Rows from block 13, named by matrix and row number. Rows with one number belong to one attention dimension. Each number is 128 + 32 x the weight over its row's rms, rounded and kept within 0 to 255. All counts start at 0. After the name is the row's rms in percent of the matrix's.
# q: attention query (model.blocks.13.attn.q.weight, 192x192), inputs 0-63
# k: attention key (model.blocks.13.attn.k.weight, 192x192), inputs 0-63
q.89 081 [141  34 118 138 114  89  84 186 128 138  30 147 161 162 149  99 126 131 135 111 106 155  90 126 157 131  95 145 117 131 173 125 135 121 102  96 130 118 127 149 123 127  99 120 194 161 112 127  97  99 131 189 158 142 124 180 127 129 126 137  90 110 109 162]
k.89 077 [118  87 102 148  96 179  68 133 155 165 121 195 108 102 125  88  87 100 119 113  92 122 197 125 172 137 123 116  92 195 108 117 142 186 118 113 136 103 115 152 136 116 193 121 145  89 108 154 135 160  95 131 103 150 149 148 164  66 154 163  58  89 121  70]
q.90 086 [121 142 135 113 161 138 156 126 142  75 145 128 115 180 152 101 106 143 121  91 158 130 138 181 146  75  68 109 139 200 147  84 117 112 116  55 156 155  69  59 135 108 124 132 146 115 103 130 168 124  90 173 150 132 129 140 146  60 128 206 113 122 159 166]
k.90 095 [146 135 114 121 122  93 108 112 193 181 129 203 123 102 155 130 111  77 131 123  76  82 191 105  88 136 104 181 116 128 109 101 139 100  73 100 173  98 102 138  88 197 113 132  90 172 122  92 169 136 101 154  86 147  68 144 116 108  86 110 167 103 140 214]
q.91 089 [ 94 183 146 123 104  87 128 146 147 142  88  98 138 128 113 131 135 127 117 112  94 114 132 143 125 139 138 136 124   7 124 237  79 147 147 138 106 177 202 209 138 141 131 147  79 151 126 109 119 147 162 117  90 186 108 140 104 123 155 142 171 146  72 187]
k.91 091 [142 167 134 194 113 197 141  84 109  93  87  65 152 118 110  73 143 165 164 103  51 165 113 145 170 164 123  53 119 116 173 181  93 197 145 103  79 205 153 117 149 104 156 135 119  58 130 150 111 140 157  72 178 154 163 125 135 121 175 145 102 163 118  94]
q.92 076 [148 128 129 104 109 104  89 136 129 147  92  96 113 106 136 111 150 130 137 165 162 188  77 161 105  90 149  66  73 139 172 109 125 206 162 146 126  83 182 106 142 154 157 122 106 149 171 113  81 142 116 145 154 102 114 114  48 130 118 172 123 170 152  99]
k.92 081 [131 173 138 117  76 127 143 140  88 138  75 153 128 180 130 115 132 110 115 118 141 205 108 153 154 181 141 124 163  90 135 179 137 156  93 149 137  90  73 121 135 169 152 131 126 125 145 147 142  88 130 154 151 127 163  70 184 154 137 129 129 139 147  84]
q.93 116 [146 137 108 176 100 154 117 104  74 108 159 124 168 102  98 152 115 137 129 133 224  65 113 129 104 169 154  79 123 116 106 180 185  99 125 165 110  77 170 134  89 130  76 128 106 124 169 135 116  99 172 110 157  75 112  71 188 158 135  83 113 116 123 144]
k.93 112 [127 177 107 195 109 130  79 199 157 145 199 105 151 123 130  98 136 143 123 156 200  72 111 120 132 106 104 109 149 131 129 183 186  86 177 130 103 124 188 110 132 115 131 115  97 138 124 128 135 133 134  94 143 123 138  90  80  92 156  85 122 140  71 166]
q.94 089 [146 225  90 126  98  91 126 172 231 125 164 122 137 178 119  81 115 156 117 127  73 158  99 135 118  82  83 158 140 127 114 115  63 132 135 112 153 152 128 103 111 167 127 182  71 105 133  91 116 159 134 141 142 111 152 196 105 129 106 112 148 109 182  89]
k.94 090 [156 246 100  80 176 114 209 119 150 140 156 107 133 111 119 100 120 157  86  46  83 153 122 130 134 109 145 130 104  68 145 140 148 150 142 130 135  94 125 130  93 133 152 141 115 113 135 117 129  92 178 128 138 114 115 166 159 131  94  93 112  95 213 115]
q.95 125 [117 129 159 121  84 123 131 162  69 131 144 114  69 122 171 175 140 132  95  98 134 110  87 115 161 119 144 134 173 192 127 130 101 145 148 144 113 144 129 168 206 118 142 123 224 128  91 138 121 174 107 129 129 183 139 140  97  94 131 149 128  84  65 118]
k.95 111 [128 156 137 117 121 101 148  96 177 141 118 128  91 129 165 154 161  92 130 110  78  69 153 102 122 130 109 162  99 104 133 151 100 136 129 116  84 135 111 174  98 180 126 177 253 178  85 155 158 166 155 178  94 189  70 132 127  97 130 122 158  31  93 161]
q.96 100 [133 208 128 111 120 139  84  85  98 119 182 126  53 138  81  93 117 132 144 126 133 150 133 141 161  92 140 116 136  11 191 177 129 142 146  72 134 130 150  73 140 205 148 172 129 144 143 103 141 111 169  91 140 152 121 101 114 125 123 146 166 128 122 158]
k.96 096 [127 176 124 135 116  90 116 114 171 121 131 160 171 135 117  82 132  99  91  77 117 169 117  86  95 175 133 120 158 135 111 137 166  89 128 187 111  86 139  79 127 121 115  60  95 130 157 140 146 123 166  92 148 113 123 152 165 112 146  99 151 157 119 130]
q.97 099 [112 112  98 118  53 117 152  97 105  70 150 203  97 136 138 113  99 125 170 204 143 118 173 155 171 148 115 204 123 104 154 170 112 141 172  85 137 150  87  66 132 156 128  93 117  99 170  94 160 103  67 102 133 116  79 137 123 111 170 144 118 147 122 143]
k.97 110 [ 89 128 159 149 172 129 114 125 178  90 103 174 193 160 201 170 109 192 193  88 132 177 139 118  82 165 144 120 128 125 109 106 162 145 118  92 160 120 158  97 188 146 131 116  59 169 116 104 113 136 168 158 169 115 131  25  87  80 138  83  95 164 134 170]
q.98 107 [ 96 113 120 134 155 109 150 104  70 118 141 114 168 102  93 103 124  98 151 169 134 114  90 136 153 160 154 110 116  90 163 116 114 144 128 116 178 158 146  80 148  87 138 103  11 105 142 123 143  98 140 100  86 106  92 137 137 148 166 125 128 151 200 113]
k.98 101 [150 137 143 141 163 147 105 148 178 158  69 192 150 124 108 160 135 137 107 154 114 120 156 163  81 134  92  75 178  94 128  98 102  74  77 103 167 122 100 122 124 138 114 144  45 127 130  97 107  96 114 146 116 111 121 115 151 105 153  97 130 106 139 151]
q.99 100 [102  87  99 134 109  96 150  74 194 129 147 193 135 123  81 118  98 117 122 157  93 133 160 106 131 142 112 109 115 144 136 114 130 152 163  67 113 124 136 125 152 136 130 139 101 127 148  48 130  82 123 143 125 130  66 128 167 120 147 104 134 122 109 146]
k.99 092 [123 184 165 125  80 196  88 116  72 122 112 135  85 116 142 194 151 169 124 111 128 186 133 170  88 144 153  87 172 116 168 108 174 126 129 136 110 156  99 150 167  93 185 101  76 124 139 178 114 211 139 164 100 109 143 103 144  98 162 185 107 198 135 123]
q.100 103 [ 76  79 184  96 143  41 139 151 191 129 143 150 164 134  99 113 129 129 119 141 108 116 114 105 133 136  99 162 100 190 128 138 111 146 181 128 152 119  97 171  91 146 167 155 117 130 111  85 113 149 124 145 140  58 129 117 106 102 143  92 168 190 163 173]
k.100 100 [125 111 107 130 168 154 167  91 122 143  98 132 177 171 144 126 115 106 150 114  60 202 134  96 154 163 165 149 177 112  94 115 126 129  97  87 125 167 186 135 123 107 114 124 141 126 120 106 117 124 126 133 124 181 163  99 162  80 145 108 107 105 169  89]
q.101 100 [110  86 112 173 158 136 141  30 112 125 141  94  92  84 117  97 135  97  94 158  97 156 105  94 151 126 161 144 109 101 135  69  87 167 119  68 162 156 142  96 162 141 115  96  59 111 138 111 108  98 123 105  77 140 129 189 136 115 149 178 147 156 167 114]
k.101 094 [141 146 135 173 143 141 102 149 163 113 141 160  62  90  87 108 136 106 106 134  25 165 154 205 108 117 115 122 156  76 168  82 115 108 106 149 193 205 122  89 152 110 128 132  60 126 127 112 156 106 124 152  95 122 119  81 138 106 123 143 136 102 237 136]
q.102 106 [133 140 144  81 111 149  92 153  45 149 162 164 101 109 129 130 140 136 111 126 158 107 155 103  75 148 138  94 125 130 106 167 159 147 101 148  87 113 160 105 171 100 131 129 224 125 113 135 119 127 160  84 102 155 157  25 137 138 106 101 135 110  36  95]
k.102 102 [151 105 112 174  71 131 152 143 170 163 112 125 123 104 124 196 137 141 133 112 188  88 159 110 129 123 177 100 151 163 128 128 158  97  81 163  67  74 117 130 153  86  98 148 243  98 131 149 102 129 149  84 102 182 124 119 177 110 137 159 106 118 102 181]
q.103 104 [109 149 179 157  77 148 146 105 131 126 142 152 142 135 124 134 137 186 192 117 132 139  94 143 135 118 100 102 154 153 105 134 192 114 136 138 122  66 155 102 113  86 129 138  67 133 138 101 130 106 128 142 119  79  81 180 115 214 156  60 131 155 148 131]
k.103 110 [131 118  99  79  80 115  53 168 121 138  88 125 204 138  83 110 152  81  78 143 155 133  82 151 117 189 133 111 122 135 146 165 144 115 113 132  72 104 118 148  83 170 174  96 106 142 145 147 139 144 116 151 122  83 155 179 131 181 105 110 186 160  61 105]
q.104 116 [151 104 104  62 144 149 124 165  81 125 111  97 174 179 167 174 129 113 115 130 191  54 112 135 115 143 154 129 122 108 106 177 173 126 127 177 114  81 197 129 126 133 108 102 180 130 116 174  72 126 134 157 165 124 133   0 161  87 111 115 104 117  68 142]
k.104 115 [155  86 138 147 121  93 151 128 123 133 153 145 138 147 154 163 119 195 136 177 242 110  96  94 121  88 102 169 121 206  99 113 215 140 129  92 115  16 142 118  95 127  68 149 192 162 115 124  83 137 126 109 146 137 123  97 102 144 157 109 128  91  83 121]
q.105 093 [ 85 104 199 149 156 114 128 180 155 120 140 183 153 137 120 155 103 113 110 160  57 193 133 110 178 118 135 123 103 126  73 117  94 175 171 169 116 105 134 162 130  97 172 120 133 132 106 104 131 107 154 155 130  95  76 136 118 161 119  55 110 134 136  63]
k.105 093 [187 125 152  81  90 158 116 140  96 123  81 155 114 106 167 175 139 143 159  71 187 147 144 130  92 161 118 117 171 144 143 142  88 146  54 150  84 198  73 119 142 117 171 136 122 105 157 167 110 147 138 134  89 107 144 182 142 143 160 149 105 125 167 128]
q.106 100 [108  93 101  57 143 164 114 174 180 105  93 128 134  94 128 112 149 124 131 103  92 155 112 160 101 128 131  94 145  46 125  78 147 128  41 124 120  95 122 194 126 178 144 116 149 138 113 165 102 140 148 163 161 127 126  96 136 151 100 126 102  83 140  83]
k.106 094 [159 139 145 152  90 117 108 169 127 134 123 106  89 130 121  85 130 119 134 123 106 129 112 126 113  78 154 141 144 226 135  46 111 148  47 146 175  88   3  99 120 111 165 117 104 105 127 135 162 128 122  83  85 149 139 173 119 125 132 158 152 105 193 183]
q.107 102 [139 107   7  99 162 169  76 115 189 118  70  96 145 151  94  84 119 151 163 104 150 131 132 181 112 105 150 153 140 149 127 159  80 119  98 144 133 130  85 123 124 157 145 139  41 149 112 179 145 100  81 155 167  87 130 137 201  84 142 134 120 195 149 128]
k.107 095 [138 109 182 145 189  84 189  60  89  99 166 118 147 122 124  79 125 143  86 154 114  75 139 126 159  48 149 143 121 117 122 123 174 117 167 106 174  97 132 105 130  83  91 163  73  87 142 138  99 159 155 161  89 103 114  79 134 144  96 122 175 121 124 151]
q.108 107 [168 119 137 152 130 133 179 145 138 135 147 103 116  97 189 159 126 124 138  78  49 154 162  86 112 156  89 145 129 147 115  42 125 132  94 129 140 141 102 169 114 102 160 164 228 109 129 135 161 190 109 148 117 110 137 193  80 125 113 150 118  37 121 113]
k.108 105 [122 117 202  58 136 107 132 156 191 137  98 147 102 123 166 117 157 131 163  93  69 118 104 139 111 130 106 149 119 107 125 108  96 130 114 151 126 155  99 179 141 155 209 141 192 149  80 152 135 157  89 137 118 119 141 225  93 128  91 134 131 111 108  81]
q.109 091 [118 127 127 122  93 125 184 155 151 101 142 126 150 162 193 157 147 116  88  88 152 130 119 102 125 131 121 179 127 127 111 156 136 163 134 118 116 135  81 153 103 165 101  87 210  97 104 199  51 130  73 169 158  86 167 169  98 126 136 111 128 191  89 116]
k.109 092 [ 95 197 110 150 192 120 163 176 161 116  82 146 123  92 114 141 149 115 224 116  80 151 134  80 137 131 175  93 132 180 147 130  58 117  69 129 181 114 158 140 164 137  98 150 138 131  72 138 120  92 139 127 118 151 119  45 150  80  85  93 123  88 123 157]
q.110 097 [121 102 113  69 126 140 175 143 149 103 126 109 163 151 136 102 152 153 151 151 181  72 117 166 129 115 154  94 128 141 168 148 171  97 129 119 190 116 140  74  94 138 141 150  21 104 132 157 124  99 108 136 150  92 134 106 101 127 161 115 146 165 166 152]
k.110 110 [125 116 136 145 167  99 112 101 171 131  62 119 215 193  84  72 158 106 134 151 151  98 112  78 121  81 105 120 121 147 124 152 133  96 149  77 140 109 153 140  44 164  93 102  65 141 140  99 105 106 115 165 174  93 141 102 144 130 137  81 147 132 184 131]
q.111 092 [144 107  70 160 111 128  87 195 131 108 118 190 137 126 112 120  98  70 119 133 162  60 148 177 138 160  91 151 150  99 176 142 140  47 145 137 103 111 126 153 101 136 195 115 106 146 137 124 114 217 120 136 145 125 129 149 138 144 114 192  99  85 155 226]
k.111 090 [ 84 154 117 106  94 115 121 140 140 110 155 131 118 146 160 156 102 151 105 118  61 175 115 118 129 138 134 186 101 149  97 127 146 165 159 110 186  87 141 161  67 149 155 130 117 126 119  91 146 136  77 122 161  94 100  81 130 142 140 101 115 196   4 125]
q.112 102 [142 110 120 166 154 157 127 151 105 132  90 171  56 119 150 160 140  91  79 115 163 145 158 133 126 107 107 111 165 120 129  75  91 112 106 147  74 137 118 104 157 110 200 130 146 156 106 142 124 174 119 135  81 129 172 120  84 144  76 185 129 118 124 102]
k.112 100 [147  65 114 125 106 113 115 132 153 113 171 142  79 143 141 143  79 137 151 124  94 168 141 118 149  86 135 134 116 144 102 105 107 131 151 139 131 182 140 125 137  96 141 140 194  97 166 108 145  87 107  95  78  85 145 155  64 134 118 126 177 107 142 161]
q.113 089 [146  59 142 145 171 151 114 159 109 108 110  94 134 178 166 107 131 157 143 129  88 173 181 138 111 104 184 131 162 119  88 148 152 100  64 152 177 204 123 126  98 126 139 160  92 104 179 125 133 101  97 131 114 124 135  56 115 117 113 146 141 127 131 173]
k.113 091 [163 120 105  85 132 112 197  65 147 110 191 158 146 147 156 141  87 158  62 110 123 150 154 126 124 131  82 169  90  94  79  56 127 179 137 107 189 107  98 122 172 128 104 145 106 154 134  92 145 113 129 103 179 159  85 155 112 134 141 142 155 119 218 130]
q.114 098 [123  47 127 153  88 165 143 140 116 129  80 136 133 132 130 117 116 192 195 125 122 102 121 136 128 117  99 125 129 116  55 109 213 103 113 134 109 123 107 126  92 118 143 112 133 130 132 115 147  97 121 186 140 106 130  92 137 162 137  83 112 142 151 118]
k.114 096 [140  68 138  57  71 114 103 136  96 124 155  64 173 117  90 122 147 135  77 165 192 111  86 140 143 162 129 145 105 145 118  83 185 128 116 118 112  79 106 159 100 107 164  87 150 143 140 120 111 127 149 156 105 116 156 172 118 202 124 159 134 155 116  59]
q.115 102 [ 56 239 104 140 186 148 136 153 138 134  97 150 160 134  58 181 111 125 128 153  84 177 123 140 152  69 118 135 105  58 159 137  99 121 142 124 122 159 108  89 137 118 143 114  58 136 121 125 175  99 141 171 128 126 123 170 133 132 152  99 138 158 137  78]
k.115 091 [127 151 155 154 131 145 115 118 135 115  94 100 127 119 148 114  98 123 160  73 182  91 152  95 109 117 131 104 123 109 147 229  84 151 129 175 164 141  95  91 100 111 157 125  37  83 140  82 147  67 115 113 119 125  75 243 113 188 162 121  85 196 143 151]
q.116 092 [140 124 170  95 129 136 114 186 142 148 160 119 135 133 118 124 101 142 132 133  87 187 104 129 135 114 159 134 139 101 122 164 100 145 110 144 130 126 130 169 117 146 136 127  90 120 108 179 118  89 152  98 154 143  98 153 152 129 114  85 131  91 182  91]
k.116 090 [142 101 152  76 116 110 155 117 136 127 142  96 137  98 140  36 162  65 129 108 133  58 124  82 131 142 107 144 106 131 140 136  73 118 150 139 113 189  94 112  97 177 148 112  83 104 149 136 145 114 171 151 118 111 136 188 147 143 125 104 122 101 191 128]
q.117 096 [134 160 133 138 180 103 113  83  91 120  71  90 159 148 100 102 134 117 113 157  19 114 163 115 122 116 147 152 108 154 100  81 121 147 147 176 184 180 101 132  77 165  94 123  70 129 160  96 147  75 116 123 111  63 162  57 120  23 130 120 175 143 122 136]
k.117 099 [126  76 119 153 147 158 229 110 129 115 154 144 147 131 170 102 109 185 156 130 105 140 150 118 160 119 124 156 136  80 105 129 127 141 162  71 155 144 131 105 130 125 104 130 106 183 120  92 118 157 138 150 163 200  73 203 118 177 157 131 120  96 133  84]
q.118 103 [158 161 108 125 146 105  96  78 109 168 113 137 145 110  90 136 131 130  85 176  97  83 162 117  81 120 129  97 112 149 152 155 123 112 173 141 156 197 133 121 112 136 142 150 110 128 175  84 153  98 169 127  88 126 130  63 179  53 142 123 167  80 117 150]
k.118 113 [128 113 166 136 118 158 170  81  57 142 166  83  94 132 143 147 124 162 105 175 191 100 133 126 160  89 122 125 115  78 133 116 155 137 204 143  96 135 177 155 134  56  94 124 144 130 169  95 104 158 143 161 129 161 140 162 126 157 177 176  83 150  95  60]
q.119 093 [105 123  94 129 146 152 145 103 134 129 132 170 127 176 152 165 120  85 109 160 185  78  82 106 178 146 135 161  97  81 117 119 142 135 145 119  98  91 222  97 192 118 105  71 113  94  96 109  50 166 131 109  94 174 147 144 156 144 125 121  85 127  97 156]
k.119 092 [150 151 140 172  92 132  57 148 172 105 114 139  99 140 117 161 150 137 119 140 164 172 144 118 101 106 109 144 133 141 148 154 152 124  59 149 135 116 200 126  76 138 101 167 151 118 131 134 136  92  90 172 135  70 124  62 113 132 157 117  94 130 123 127]
q.120 078 [125  87 146 142 147 125  85 162  79 167 143 114 139  73 133  98 110 112  45 110 136 134 134 115 141 140  86  99 133 161 138 140 146 147 134 139 120  90  95 191 104 148 130 139 164 129 149 120 104 186 159 132 174 125 133 152 107 139 136 100 130  96 116 144]
k.120 082 [182 183 154  21  67 103 117 178 104 143  75 104  93 118 162 112 155 109 102 217 108 130  54  89 142 206  98 216  94 139 130 101 169 142 139 118  97 117  97 118  97 186 132 124 208 127 140  92 145 136 132  94 122  86 147 169 157 133 119 161 139 149 114 123]
q.121 109 [167 204 168 146 177 119 171 100 113 141 127  94 164 117 175 178 165 110 113  95  35 121 132 104  99 134 120 145 110 144 137 138 148 122 158 172 167 131 119 200  92  97 133 187 164 136 169 111 158 167 127 181 113  84 117 150 112  62 141 126 152  31 108 151]
k.121 109 [135 114 110 104 139  96 161 148 157 130  95 154 120 143 188 109  87  99 142  98 100 152  80 103 150 126 104 133 111 135 118  76 103 187 162 124 124  93  90 160 105 167 164 118 154 178  97 125 133 147 101 113 172 150 141 254  67 153 107 122 155 132 122  60]
q.122 088 [ 88 101 155 108 107 135 174 149 121 131  85 141 147 101 119 127 128 182 156 175 146 105 129 168 116 121 111 147 113 167  76 101 180 105 170 176 160  90 104 114  99 102 126  99  92 126 135 111 159 113 124 155 113  93 158  86 124 135 133  89 105 149 145 120]
k.122 082 [151  78 134 107  79 149 134  95 149 133  94  58 207 176 129 131 137 161 153 194 198 110 105  98 159 108  99 124 110 159 137 117 159 184 151 113  98 108 157  84  71 118 137 116 147 154 161  83 105 106 135 167 137 135 143 173  97 177 191 139  71 162 141  48]
q.123 100 [113 164  61  99 147 127 154 112 165 139  86 132 196 117  80 148 165 109 115 142 140 182 156 107  85 155 141  94 126 187 168 151  89 112 111 129 125 142 136 165 122 121 140 151  40 124 118 124 102 126  98 178  85  97 128 139 150 112 120 103 160 147 144 155]
k.123 093 [156 195  97 166 136 155 146  88  82 127 170 126  87 177 120  96  97 114 107 118 150 145 131 159 174  50 153 138 112 137 135 115 112 154 138 123 177 114 131 110 129 141  95 123  89 108 162  83 147 125  95 146 101 162 128 167  55 149 119 163 175 124 155 130]
q.124 087 [124 119 135 146  83 142 125 143 165 130 211 146 158 116 118  90  94 165 178 105 164 169 141 106 126 120 102 120 124 124 141 189  99 107 144 112 122  93 117 104 129  98 121 133 145  80 133 156 152 107 105 118 136 146 127 186 172 170 155  80  92 217 150 118]
k.124 090 [138 183 163  62 113 134 130  76 140 149 127  89 171 109 115 135 181 146 108 133 194 126 154 144 152 114 159 130 110 110 161 183 146 117 120 129 104 121 178  49 139 110 162 199 134  98 124 154 128 134 133 128  84 120 134 102 160 141 107 146 116 153  61  99]
q.125 106 [159 158 109 123  96 118 181  98 115 102 182 199  80  92 137 145 150 112  82 157 171 101 172  96  97 170 105  84 119 244 139 162  76 159 155 113 125 100 168  76 138 101 124 110 170  85 128 148  93 127 126 136 104  81 124  93 119 143 112 118 132 169  78 131]
k.125 104 [134 149  90 159 133 122 106 144 133 127 125 159 134 197 128 167  86 160 193 140 193 157  88 125  72 129 174 133 114 171 140 138 130 162 150 108 105 111 208  48 168 151 136 124 158 159 136  71 149 138 100 100 152 127 132  85 108 120 127 134 135 112 136 150]
q.126 104 [151 101  71 157  83 144 132 174 151 115 126 142 138 134 139 110  97 113  99  90 145 114 173 105 130 157  95 121  99 168 104 125  61 119 118 128  87 192  73  92  83 154 138  81 154 112  86 196  82 165 186 134 192 148 127 145 151 115 130 126 116 151 125 150]
k.126 105 [ 90 150 135 129 142 140 141 169  66 133 169 150  63 116 140 174 125 156 167 124 128  84 107 124 114 194 194 178 113 114 106 180 101  93 135  72 157 153 174 179 167 151 100 142 104 118  75 123 117 132  75 133 146 123 122  60 136 117  94 114  98 102 106 115]
q.127 106 [145 162 132 149 167 200 127 159  51 127 138  93 141 149 118 111 136 108 151  89 111 116 154 158 150 101 125 103  91 127 119 135 137 135  46 173 104 119 133 117 133 104  86 118 113 122 137 163 154 107 179 116 118 139 171 116 102 112 175 134  62  62 108  90]
k.127 117 [128  76 120 173  79  88 142 217 177 133 110 168 156 138 117 106 112 145 160 118 121  63 124 104  99 164 116 128 110 134 101 171 117 142 120  75 138 126  94 120  72 201 129 111  97 146  77 112 131 132  93 111 171 131 107 211  92 185  95  89 157 142 145 167]
q.128 095 [108  94 124 138 119 115 149 123 154  98 129 194 160 188 168 185 140  74 142 147 128 110  82  95 145 141  99 140 146 123 124  89 181  93 203  96 135 110 138 108  59 174 139 102  46  90 141 127 130 193 112 155 120 146 113 105 112  93  58 121 117 155 147 181]
k.128 102 [152 112 117 137 124 171 176 136 167 151 100 162 206 149 103  81 114  74 129 107 127 156 128 140 170 115 110  98 111 139 137 104 134 130 181 163 133 135  76  81 190 152 113 152 127 150 160 123 127 168 137 153  86 147 183 102 104  98 120 108 133 116 151 204]
q.129 119 [100 189 144  69 172 103 150 116  94 120 174  69 105 123 101 130 117 149 115 152 121 179 166 147 144 139  98 170 128 182  77 119  93 142 118 112  97 164 125  94 133 168 141 166 182 138 135 101 108  72 137 104 125 109 105 133 124 109 143 123 152 133 135 101]
k.129 108 [159 177  89 114 183  89 175 137  89 110 178  96  80 106 150  57 130 158 105 168 133 132 138 129 112 156 122 103 143 144  65  91  97 132 117 127 124 128 112  67 131 136 127 128 128 101  81 130 169  79 169 104 160 122 122  99  91 135  84 216 183 131 174 107]
q.130 102 [129 142 135 138  94  88 160 184 166 126 168 153  61 143 123 174 142 204 142 126 202 160 121 107 121 131 135 129 147 113 134 161 106 112  92 107 102 107 152 116  90 192 116 143 119 142 102 114 117  85 123 101 121 125 108  80 126 161  72 109 153 157 208  62]
k.130 104 [103 110 149 133 108  82 106 178 155  92 125 121 154  88  84 176 117 146 123 109 135  89  70 134  76 140 130 141  89 126 121 123 136 156  86 145  57 105 158 133 144 100 100 102 135 157 111 132 127 156 154 109 134 146 121  70 103 136 167 122 146 132 155  47]
q.131 093 [153 146 147 102 126 135 132  70 136  62 148 146 128 137 151 123 121  80 156 170  86 126 130  95  97 107 116 154 125 100 164 178 174 136 141  94 142  83 143  93  90 132 108 129 135 143 154 152 143 143 138 131 157 159  81  85 105 110 107 162 104 185 153 189]
k.131 111 [143 139 124 173 139 156 167 139 100 167 113 149 158  94 126 122 124  72 131 128 134 177 109  98 100 128 155 140 133 123  80  73 146 140 162 144 215 168  79  82  83 153  95 100  80 192 135 143  98 118 162 143 122  72 128  62  52 147 120 135 177 198 236 213]
q.132 112 [ 98  83 185 109 115 157 145 123 120 129 103 100 147 107 170 134 110 133 120  96 142 102 139 112 121 143 147  58 174 169 134  68 173 186 125 101 145  86 128 128 135 157 128 151 121 162 127 110 104 104 166 135 120 144 140 161  71 149 139 125 164  72 174 158]
k.132 110 [146 107 141 114 190 132 173 110 117 149 175 119 118 125 128 147 172  97 157 117 144 133 176 164  86 113 121  93  85 144 117  59 164 167 163 110 122 159 206 129 116 113 116 161 151 165 153 144 123 148 130 170 143 130 160 135 124 119 134 123 164  99 177  88]
q.133 100 [106 122 143 164 130 140 158 106 183 111 102  95 163 122 122 137 113 122 162 125  97 111 141 166 113  77 117 100 133 206 105  97 111 183 164 134 141 132  70 108  84 164 105 147 134 119 119 133 114 114  94 143 198 114 107  99  69  98 134  84 152 138 193 171]
k.133 104 [185 105  82 112 182  83 238 166 166 126 167 136 109 150 121  89 145 145 114 119 113 150 111 103 171  64  99  58 103 127 128  94  73 177 208 107 129 143 101 110 101 138 147 162 131 116 134 109 113 128 104 132 157  79 166 113 108 109 111 147 134 117 165 183]
q.134 110 [161 152 123 106 101 148 100  40 140 128  97 204 105 160 111 182 122  64 145 151 101 135 125 184 115 104  76 106 142 133 166 124 175 181 104 155 158  92 172 120 124  92 166 132 125 135 160 120 151  70 114  97 128  44  95 116 163  24 160 132 202 116  74 140]
k.134 099 [174 123 121 150 192 146 148 152 119  88 158 161 111 163 106 119 141 121 127 128 104  86 154  98 102 147 137  96 124 140 148 152 185 149 143 120 171 119 194  96 115 141 165 127  84 100 158  88  67 105 104 108 143  29  98 126 113  75 137  98 136 146 125 157]
q.135 111 [154 111 125 147 159 149  71  96 119 140 119 121 172 152 141  82 189 133 136 171 171 110 156  72 128 192 157 116 116 127 139 162 133  80 109 144  85 117 207  69 142 118 163 168  93 154 129 165 126 111 135 153  65 182 154 162 115 218 105 110 103  95  55 125]
k.135 107 [104 122 141  76  88 157  75  74  94 113 131  97 148 131 145 159 101 143 137 149 191 142 143 163 109 206 130 138 141 191 151 155 155  86 135 101 115 136 141 131 109 101 177 133 106 143 139 123 145  93 133 130  73 115 145 145 164 183 134  94 111  92  48 140]
q.136 105 [153  48 110 137 127  77 124 159 105 127 154  67 103 118 107 157 117 149 151 153 112 175 126 106 155  98 102 102 132 178 183 104 102 109 126 109  94 125  32 156 101 107 151  90 158 115 124 116 119 205 149 113  89 110 146 147 107 165 141 121 119 195 127 114]
k.136 105 [132 166  68 129 127  75 103 186 131 166 121 142  73  83 107 149 118  99 119 155 167 153 138 106 149  61 133  56  83 135 149 179 116 114 161 126 106  98 141 113 123 119 116 115 168 112 141 137 129 133 168 176 134 139 126 150 192 158  78 217 125 195 169  92]
q.137 124 [ 71 132 136 118 127 104 162 165 146 146 124 107 106 157 118 178 128  96 110 129 128  84 125 168 174 160 107 115 135 151  78 149 143 129 162  74  83 119 134 133  94 140 138 175 114 122  79 103 124 147  98 140 148 168 116 152 169 135  99 110 154 103 112 116]
k.137 122 [118  89 127 134 163 140 172 142 164 141 175 130 156 154 116  95 105  87 137 163 142  99 182 162 132 145  73 193 159 112 106  98 173 152 142  96 121  84  72 146 144 166 144 142 162 110 142 124 126 140 109  98 216 134 102 212 112  96 113  91 148 109 149 134]
q.138 101 [112  97  85 115 130 134 147 149 164 136 115 144 163 177 136 103 146 188 137 148 164 169 111 131 159 159 146 153 158 117 114 105 105 126 106  77  54 148 149 159 146 192 139 155  60  38 140 142 121 142 106 111 128 122 152 221  86 181  92 129 125 116  97  56]
k.138 108 [110 144 100 117 105 113  68 186 139 129  73 127 128  97 159 110  75 156 137 121 100 139  63 135 134 170 133  94 112 149  84 130 102 129 103 126  23 116 122 145 131 116 163 100 124  73 106  96 180 151 141 102 132 127 154 155 120 135 116 128 167  95 118  51]
q.139 102 [114  72 131 125 103 129 135 144 147  82 120 142 169 132 138 105 118 140 107 160 173 106 166 130 145 177 146  93 101  44 141 141  53 119 126 170 184 111 150  88 174 134 138 150 185 186 116 117 146  78 100 143 136 127 106 105  87 100  93 114 182  99 212 175]
k.139 111 [141 109 120 105 167 180 121  54 175  62 122 147 126 121 121  63 163 150 156  73  73 134 157 175 141 111 133 143 103 120 186 141  90 125 121 134 118 113 143 109 188  82 140 167 118 254 131 154 107 145 133  85  90 168 139  88 116 115 177 135 105 109 123 183]
q.140 116 [ 98  64 118  62  91 153 112 148 158 114 111 184 168 155 185  77  91 168  90 110 101 148  67 160 155 127 152 153 162  64 115 143 112 152 125  99 116  93 115 202 164 154  91 144 110  81 152 108 121 134 130  65 229 128 113 160 143 137 120 161 153 172 189 128]
k.140 112 [111  99 111 152 129 199  85 120 123 142 108 203  98 109 167 133 121 141 144 109   9 158 109 110 106 126 126 106 128 145 110 144  78 142 123  87  86 141 128 163 114 137 146 156 116 129 143 142 107 215 123  57 162 166 113 104  85 120 143 110 167 155 179  92]
q.141 097 [181 122 164 122 118 107 112 146 152 143 104 117  93 133 145 131 168 121 131 118 141 127 151  67 120 136 139 138 116 145 148  71  93 109  99 169 128  61 138 176 118 197 163 166 218 135 114 128  92  76 109 150 156  76 102 184 147 155 114 104 141 121  81 102]
k.141 100 [148  81 125 106 151 125  98 126 160  87 122 129 130 149 155 132 108 111  88 107 116 153  90 114 106 118 189  70 107 184 134 122 113 121 112 143 102  69 198 154 101 156 145 151  84 152 140 113 132 101  85 108  87  92  95 205  99 183  86 155 100 150  56 103]